A small sound classifier, trained from scratch.
Model: log mel input, norm layernorm_no_bias, activation gelu, num experts 8, layers 8.
Training: soap at rate 0.0019, 2800 steps, batches of 64, held-out accuracy 71%.
Rows from block 5 of a small sound classifier, named by matrix and row number. Rows with one number within an expert belong to one neuron, the router's apart. Each number is 128 + 32 x the weight over its row's rms, rounded and kept within 0 to 255. All counts start at 0. After the name is the row's rms in percent of the matrix's.
Before each expert's rows are labels from the 100 clips, of 14976, where the router gives the expert most weight on average: "loudest" is the band of the loudest frequency at the time of the peak. Only what is clearly more common there than usual is listed. The data: single notes of musical instruments (NSynth).
# router: router (model.blocks.5.mlp.router.weight, 8x320, trained with AdamW), inputs 107-213
# up: expert up (model.blocks.5.mlp.up, 8x80x320), inputs 107-213
# down: expert down (model.blocks.5.mlp.down, 8x320x80, transposed), outputs 107-213

# expert 4
loudest: 250 to 500 Hz
router.4 076 [114 163 136 108 147  50 179 138 160  86 127 151 103 128 109 143 143 152 134 149 173 135 151  90 131  97 100 140 159 102 125 153 102 133 142 132  85 143 108 122 113 117  91 108 101 136 202  95 111  93  69  99 166 212 123 140 159 172 133  86 130 120 149 131 125 162  67 132 131 125 129  97 144  75 152 134 182 118 140 108 139 154  80  75 176  93 179 155 102  99 126  89 103  48  96 116  81  80  75  90  91  94 126 124 118 161 142]
up.14 110 [132 144 123  95 151 125 139 129 122  80 118 137 152  90 161 121 122 151 136 165 110 136 117 158 183 130 123  89 127 133 147  72 130 117 110 128 133 158 129 112 125 206 101 133 129 112 130 123 119 126 217 100 104  69 122  78 128 132 155 123 126 155 142 105 216 118 114  89 132 127 129 187 127 150  89 119 100 169 142 132 127  86  93 137 123 176 138 119 134  99 171 114 133 125  56 194 148 131 113 121 128 226 122 160  73 153 108]
down.14 097 [ 72 128 141 133 125 132 134  95 116 132 149 185 112 135 122 163 151 148 135 124 134 139 108 126 135 131 143 119 105  96 131 105 123 101  74 124 130 130 131 139 173  69  78 150 255 131 114 122 127 113 128  99 106 154 124 156 135 109 106 141 213  94 130 206 133 128  88  96 146 145 165 139 134 247 108 163 143 125 120 135 132 128 122  98 179 158 159  96 161 122 109 126 127 142  91 146 133 131 153 126 105 116 135 126  82 149 131]

# expert 3
loudest: 1000 to 2000 Hz
router.3 102 [110 149 111 150 138 156 113  72 116 110  73 184  60 123  80  91 155 117  66  82 101 141 111 154 167 117  72 130 124 156 149 124 161 135  99  77 185 110 139 130 123 161  70 136 139  69 134  91 133  81  97  90 103  53 107 100  58 138  90 115  57 149 100  48 142 175 158  65 137 112 129 118  57 132 143 118 129  74 128 124 106 100  96 134  92  98  73 125 125 109 216 112 243 161 175 154 147 140  67 106 145 187 157 120 151 124 105]
up.0 104 [119 139  72 121 171 126 118 135 114 125 108 131 115 127  48 112 116 153 248 148 139 124  49 174 122 139 112 143  86 194 128  68 125 117 183 125 142 125 130 103 120 204  87 158 120 114 125 123 131 145 114 105 176 113 122 162 108 130 127 152 133 156 125 201 128 125  96 106  96 152 128 114  56 128  90 121 218 145  55  54 126 122 120  52   8 152 124 105 116 125 221 136  90 145 130 188 112 144 137 132 136 140 136 131 101 128 139]
down.0 101 [132 141 130 135 151 129 115  35  68  80 152 193 137 122 161  97 129  97 125 125 106 144 166 128  94 127 134 121 130 141 146 141 127 106 121  71 144 122 206 125  67  72 132 119 100  88 120 142 160 154  94 123  73 133 135 122 130 127 134 132 116 130 132 143  55 133 128 184 114 145 157 141 123 116 145 121 130 129 255  60 127 132 106 221 105 127 137 137 145 106  82 140 123  66 129 115 159  40 155 170 142 122 126 141 125 115 128]

# expert 0
loudest: 1000 to 2000 Hz
router.0 115 [173 152 121 177 170 214  90 134 162 122 122 131 169 118 170 111 149 101  88 143 103 130 106 136  78 178 133  78  71 126 101 128 154 184 110 129 146  61  91 117 138 175 117 116 176  67 101 116 136 119 169 116 115 141  93 122  46  56 104 180 184 123 167 171 152  79 112 156 188  78 131 171 121 130 119 127 137 106 129 120 112 139 126 138 151 161 141 136 150 165 134 120 178  77 175 120  97  86 115 163 136 133 126 169 180  56 134]
up.0 103 [109 143 111 119 140 103  83 197 119 208 133 113  82 131 125 114 161 125 127 118 113 138 115 124 127 133 129 172  95 140 160 118 127 156 117 124 132 127 129 174  60 181 161 133 138 128 129 111 164 115 203 128 235 124 129 132 123 152 158 139 133 115 137 129 110 140 151 136 147 118 130 154 128 136 138 169 144 128  70 106  93 128 191 123  97 160 180 112  95  89 193 176  81 110 126 123 132 113 114 120 147 128 116 135 174  59 124]
down.0 098 [191 178 128 122 124 125 156 128 100 120 148 134 149 112 129 111 133 109 135 140 128 126  29 128 155 139 145 127 126 154 171 156  75  93  98  50 151 116 158  96 134 111 121 150 151 133 162 126 138 190 157 107  71 132 175 125 103 109 190 137  76  95 106 131 136 149 132 119 149 116 135  63  88 183 113 158 127 143 126 134 159 123 122 117 166 145  61 180 115 130 132 192 119 129 123 120 110 208 142 120 131 114 128 119 137 121  91]

# expert 2
loudest: 2000 to 4000 Hz
router.2 107 [134  70 175  88 104 122 170 139  70  96 129 111 156 128  56 106 136 111 149 119 117 118  65 105 139 116 178 128 156 142 130 122 162  99 127  46  96 163 138 178 136  91 129 115 112 140  93  99  96 131 104 191 180  82 123  90 154 143 155 101 205  57  90 120 126  79 123  91  85 110 189 133  86 161 147 187 174  97 104 158 158 122  77 108 107 110 135 114  67 146 132 135  95 192  64 129 148 135 152  69 138 180 141 115 162 150 177]
up.14 097 [105  86 150 131  90 125 126 171 151 106 109  96 111 152 135 186 149  59  83 130 129  48  87 168 117 154 112 179 119  61  71  92 137 164 128 127 137 149 154  61 131  88 118 131 118 145 118 156 125 163  53  43 129 107 130 176  66 131 124 130 101 139 131 113 113 114 101  85  97  77 186 117 114 129 138 130 170 148 157 138 116  98 128 128 117  76 106  96 163  32 126  70  27 136  82 140 103 124 186 137 124 127 112 149 135 131 127]
down.14 105 [158 164  90 120  62 162 126 132 139 130 129 108  72 111 158 164 120 175 106 107 132 119 130 163 146 139 122 133 134 127 115 130 154  86 109 102 119 142 121 117 233 120 152 171  96 121 117 124 126  69 112  82 127  71 119 122 128 130 153 135 131 102  87 129 126 132 120 136 139 145 124  49 123  90 214 196 103 150 133 150 106 127 172 154 102 138 115 210 138 135  88 129 105 132 134 118 126  63 110 123 138 108 133 123 130 125 142]