A small sound classifier, trained from scratch: num experts 8, trained on single notes of musical instruments (NSynth).
Rows from block 3 of a small sound classifier, named by matrix and row number. Rows with one number within an expert belong to one neuron, the router's apart. Each number is 128 + 24 x the weight over its row's rms, rounded and kept within 0 to 255. All counts start at 0. Numbers have three digits each.
Before each expert's rows are labels from the 100 clips, of 14976, where the router gives the expert most weight on average: "top examples" is what is common among them. Only what is clearly more common there than usual is listed. The data: single notes of musical instruments (NSynth).
# router: router (model.blocks.3.mlp.router.weight, 8x320, trained with AdamW), inputs 240-319
# up: expert up (model.blocks.3.mlp.up, 8x80x320), inputs 240-319
# down: expert down (model.blocks.3.mlp.down, 8x320x80, transposed), outputs 240-319

# expert 6
top examples: synthetic; bass
router.6:122147085138135120057182143147111152135123152159139110082110152111090149132156115128132137127103139095125142143124128095172150085125126092115105119136138129124098139122141148145098108133093146182134137131169129129147158140120103114130122144
up.0:143122123117136129124129098123105152188157128134117143090126125145164145129141136106159135100107129165130166127120139176130170151115126098138176131107140124127138123106138125103101127165131150027128113093129130115120118098117125123149111121
down.0:095129124130128142097106127130125145123129136205126093170128145113112115167100141168124125117130128157125132128126196126127121104184126106119107146117143147133127108132131128137115134162129110132163130126129095092171181112118144125126135119

# expert 5
top examples: synthetic; bass
router.5:153130127117122133132140150138131127135137158107137141146138114085085130148128144148152144149090120129102111127152142151104123098112133123158112114103134107132130138110183156153132097109128135167066125124109110126116107111165130155141129113
up.0:112064194111115071130105084126128166113141103159130150198115146104177123121134152110151190132117129127128091122126129143150116109160170128134129152121098095165129132176151102148127133105122136121125103129197125106125124127129126134149123146
down.0:125169113133128176136136136102136163135142126121125125126149076127127131124092137167142140103087077114113148113070080124131142135139172130105149160099113132168134141123114130152143138127143134136139126127082170124166139120110090134123128132

# expert 4
top examples: acoustic; mallet; octave 3
router.4:109165100108108130100116106100131122142158155141140124107126096127139160072073127047113133135129160108158116142152116143090122090148138160173150097118082133153131121108136096143096124113086137156148132121126126111124135131139126132144161129
up.0:128000108128133161107128125127121131129120146127127123128131159122134135129089094126086132129118128128129148152154128153121118108187148177138085085130159105092139087140092135143122129131067150138127152116128076154127117129107120134133142125
down.0:086101125121130131138095191133108128104126119116099137085093075131128132183115125099119131116129117132100125199134111111173075182124113131086124097136116152131136093127133141134152110140121131143150132159104091124123107099087130122095122141

# expert 2
top examples: synthetic; bass
router.2:123143125183104127154134144123089124094151080076133132130128141202163112150132169163110120127120176083150105126085134119117104131131121129048136135157154150114134148142110159098173173139099107102108151087106132127111108116101149133133107160
up.0:165148120101146095140141170103088141149168117120087114108161115126168131089125144130078128127142140125123137196152119133126141175125137111126127127101158121131139124136126112146142127199106159128120125124143134163138074171119142115133151067
down.0:211129128144131123128114131125127114145127144126135098131131159128142122114135126078111119132147137120139130123128126104140117131124121125147178117130128136115115134076122129075120148181128123111145055194095188132149117124119132114170139109

# expert 3
top examples: electronic; guitar; octave 4
router.3:143110162101148141145131132128117124165117143129141112125125106083140121142109132111121124108134091151159116113127163168155118095118138128106153127129162124104132144143159146129140141133146125116161161144137137157140116146130148119131087108
up.0:114144108119129129128178146139093122121096129077119139120140118122142116122153145137137110136122150139159113135133129134125120117100126118128161101121151053130142167129126134152157113134076113129125146167119130127133146127120138169165124156
down.0:149131135147158113129120173111126130178151124078144161122128097197126121116163117104126110122123161102151129129121120132154153138118113116130128125136085126132129160158113097132131127075132117121136157186126134048130161145167158133149129130

# expert 1
top examples: synthetic; bass; octave 7; instrument family: guitar
router.1:122134135127137185081126088103100123114100138123135164125131152147130118087124109094121134136099115093139152104091141102119161111128135161110121112144127128145149121146152110129061143123104124146159127074093147119149130115127150114113148138
up.0:128127138116108130130152157124111121131128147129143134108136168120100115119131137130123118163127136112139129125131125106128136152136109126131114128172131128126133150137112142122118128066134128123118145145102143128044143118133131112134122128
down.0:138129129137126107108142127127120108075131124127126151121117128111116170122137123121194118131134125102128168126164130143145126086110154141130130068127099161138135137134151122119133111133047113147151094129112148129122117110142160142117133064

# expert 7
top examples: electronic; bass
router.7:089114149103117138139136143113149136087137092098090146123113125121130127137138093122093110124157098128099137109149082154107103153126115093140129109130123140132134104132073043115118106120152093095086110142148113142083130152135086148116154078
up.0:113094119143081149162126157134113128073189113126170128128103136140102147135129165108122143104075094115104147107125147150122130125138116131112117127175147130131172158149128128060155161129104159166154112127129125127077115115100133141136129134
down.0:156125225180128132106153111129140122121129075136156168124129129090142131123131139122136128104146132115122145148132135128152092130126165129155123128138156148142133145130191132144103119141128045129108170129132121047121126169147098138112153134

# expert 0
top examples: acoustic; reed
router.0:165115100150141065140073111156121096128112110110134141138115122105135130161157131172180135134166130174144126113126101108134125141141124123122137112130113130127138140140083123134161147103167138099112125128140103145115101126130140112115119133
up.0:128123104129133146166118077138156130156126133110114078132127112107123191129121163123129124124149103136115201125117118120135128143160078135138107109103145121142119117128156132155070088152134175095133123127086133101146188148121150144135121116
down.0:182131157108118137128128127141125161091120095184111154131132109146108159156133145129131248081093127154122129154110084061147100089155150126149122128142118102122140123123144137121115162134144133123112128102134144128129133151164110134119130115