A small sound classifier, trained from scratch.
Model: log mel input, arch conformer.
Training: soap at rate 0.0019, 2800 steps, batches of 64, held-out accuracy 71%.
Data: trained on single notes of musical instruments (NSynth), 1.0 epochs.
Rows from block 3 of a small sound classifier, named by matrix and row number. Rows with one number within an expert belong to one neuron, the router's apart. Each number is 200 + 30 x the weight over its row's rms, rounded and kept within 0 to 999. All counts start at 0. After the name is the row's rms in percent of the matrix's.
Before each expert's rows are labels from the 100 clips, of 14976, where the router gives the expert most weight on average: "strongest on" is what is common among them. Only what is clearly more common there than usual is listed. The data: single notes of musical instruments (NSynth).
# router: router (model.blocks.3.mlp.router.weight, 8x320, trained with AdamW), inputs 0-79
# up: expert up (model.blocks.3.mlp.up, 8x80x320), inputs 0-79
# down: expert down (model.blocks.3.mlp.down, 8x320x80, transposed), outputs 0-79

# expert 2
strongest on: synthetic; bass
router.2,109,183,234,198,197,176,259,228,184,213,172,196,207,182,180,229,165,206,173,244,223,189,206,206,193,229,200,209,202,221,212,249,194,226,189,178,174,178,224,163,223,170,231,203,217,232,92,199,209,266,196,187,205,180,206,230,194,211,176,227,212,202,226,223,209,236,198,181,213,184,172,240,212,193,193,231,232,207,170,192,181
up.0,086,268,257,201,265,199,197,208,176,164,201,200,236,205,156,202,207,200,158,199,228,197,200,185,209,192,187,195,240,154,206,209,193,145,193,200,194,189,231,200,229,198,174,225,224,190,214,215,185,245,223,174,201,210,174,184,200,200,197,191,197,149,218,210,190,190,216,242,201,199,114,220,245,200,208,169,231,197,229,225,175
down.0,115,173,259,227,208,198,237,208,185,149,123,201,208,205,203,195,204,206,139,205,180,211,209,200,196,188,200,202,220,209,201,162,249,210,178,210,150,219,197,172,183,204,194,192,154,191,201,167,229,191,208,224,204,160,224,210,219,222,197,208,200,200,165,194,229,237,227,225,239,195,272,189,183,181,156,202,200,211,203,184,186

# expert 0
strongest on: acoustic; reed
router.0,096,145,253,215,199,187,157,198,215,283,201,218,169,204,216,208,166,237,230,219,196,233,221,181,222,183,155,173,209,199,176,223,154,257,211,184,246,298,212,218,242,246,209,255,198,182,203,215,200,172,171,175,206,211,161,225,199,235,196,178,174,161,204,184,193,136,187,202,203,164,122,204,190,204,197,180,175,225,225,173,170
up.0,104,292,207,203,210,223,202,216,230,188,212,148,212,201,199,201,167,210,203,201,213,199,200,182,200,172,217,176,247,188,197,220,207,199,151,202,195,250,198,198,195,220,209,213,196,198,204,187,200,132,216,199,198,201,199,193,270,185,217,226,245,194,230,205,202,183,177,192,210,200,200,193,211,149,159,163,211,187,149,202,174
down.0,108,184,207,201,215,199,204,183,209,158,189,210,191,190,138,191,162,242,168,201,214,243,201,223,159,163,173,256,213,221,194,158,189,227,205,209,213,228,193,180,211,285,192,194,196,260,203,190,180,213,201,210,181,186,188,215,200,168,201,150,204,196,183,143,227,188,201,195,202,264,171,206,230,183,243,214,188,212,216,176,193

# expert 6
strongest on: synthetic; bass
router.6,102,202,217,196,206,216,265,147,231,187,233,222,199,176,174,192,202,168,184,214,209,239,201,151,162,170,261,206,197,158,191,171,192,193,165,228,229,190,224,244,229,178,171,161,172,210,173,170,158,202,155,216,190,127,136,218,209,155,185,161,247,251,238,198,197,219,220,213,211,241,223,133,181,221,198,187,177,197,193,157,136
up.0,100,228,177,156,180,181,203,135,203,164,193,237,215,202,201,200,196,162,190,208,201,204,205,224,167,207,102,217,230,200,165,196,188,196,204,202,214,197,204,251,158,165,167,237,200,171,151,197,213,215,141,193,214,206,89,221,192,180,140,214,167,186,205,182,159,201,276,198,154,224,200,181,170,281,230,167,184,211,184,205,190
down.0,106,208,184,177,209,204,223,181,199,211,206,185,194,251,167,208,195,200,214,184,196,213,169,210,205,187,202,187,242,199,172,191,220,228,196,183,204,145,214,200,176,200,181,117,202,325,126,199,160,215,221,201,195,206,212,204,201,236,193,197,220,199,199,264,160,247,220,274,190,192,192,190,198,149,213,208,176,203,197,272,195

# expert 7
strongest on: electronic; bass
router.7,104,258,155,227,175,233,172,194,251,198,235,218,173,180,234,158,148,208,240,166,188,200,200,176,192,201,208,215,212,197,200,158,160,183,152,211,206,178,190,232,190,205,244,223,237,196,260,236,154,181,238,227,213,176,208,158,130,178,256,213,207,198,205,132,188,199,183,199,245,212,243,189,203,158,204,177,169,231,205,226,229
up.0,099,182,201,196,203,209,244,193,206,166,163,264,181,195,226,201,272,234,175,223,134,215,268,185,243,208,189,267,206,220,150,197,195,200,217,193,180,208,222,214,202,224,208,202,200,152,200,191,200,99,203,176,192,219,209,201,214,210,275,154,205,191,196,226,203,261,208,222,147,220,202,250,197,162,199,124,166,208,178,181,197
down.0,091,204,189,181,191,261,233,192,203,197,160,201,201,227,217,235,247,248,202,211,203,158,179,194,255,176,280,200,210,153,194,238,209,198,171,203,193,203,201,199,292,181,202,190,210,196,186,201,204,172,261,153,227,205,202,182,234,195,182,214,265,184,216,202,208,153,192,197,205,151,240,204,198,174,222,198,170,185,186,183,199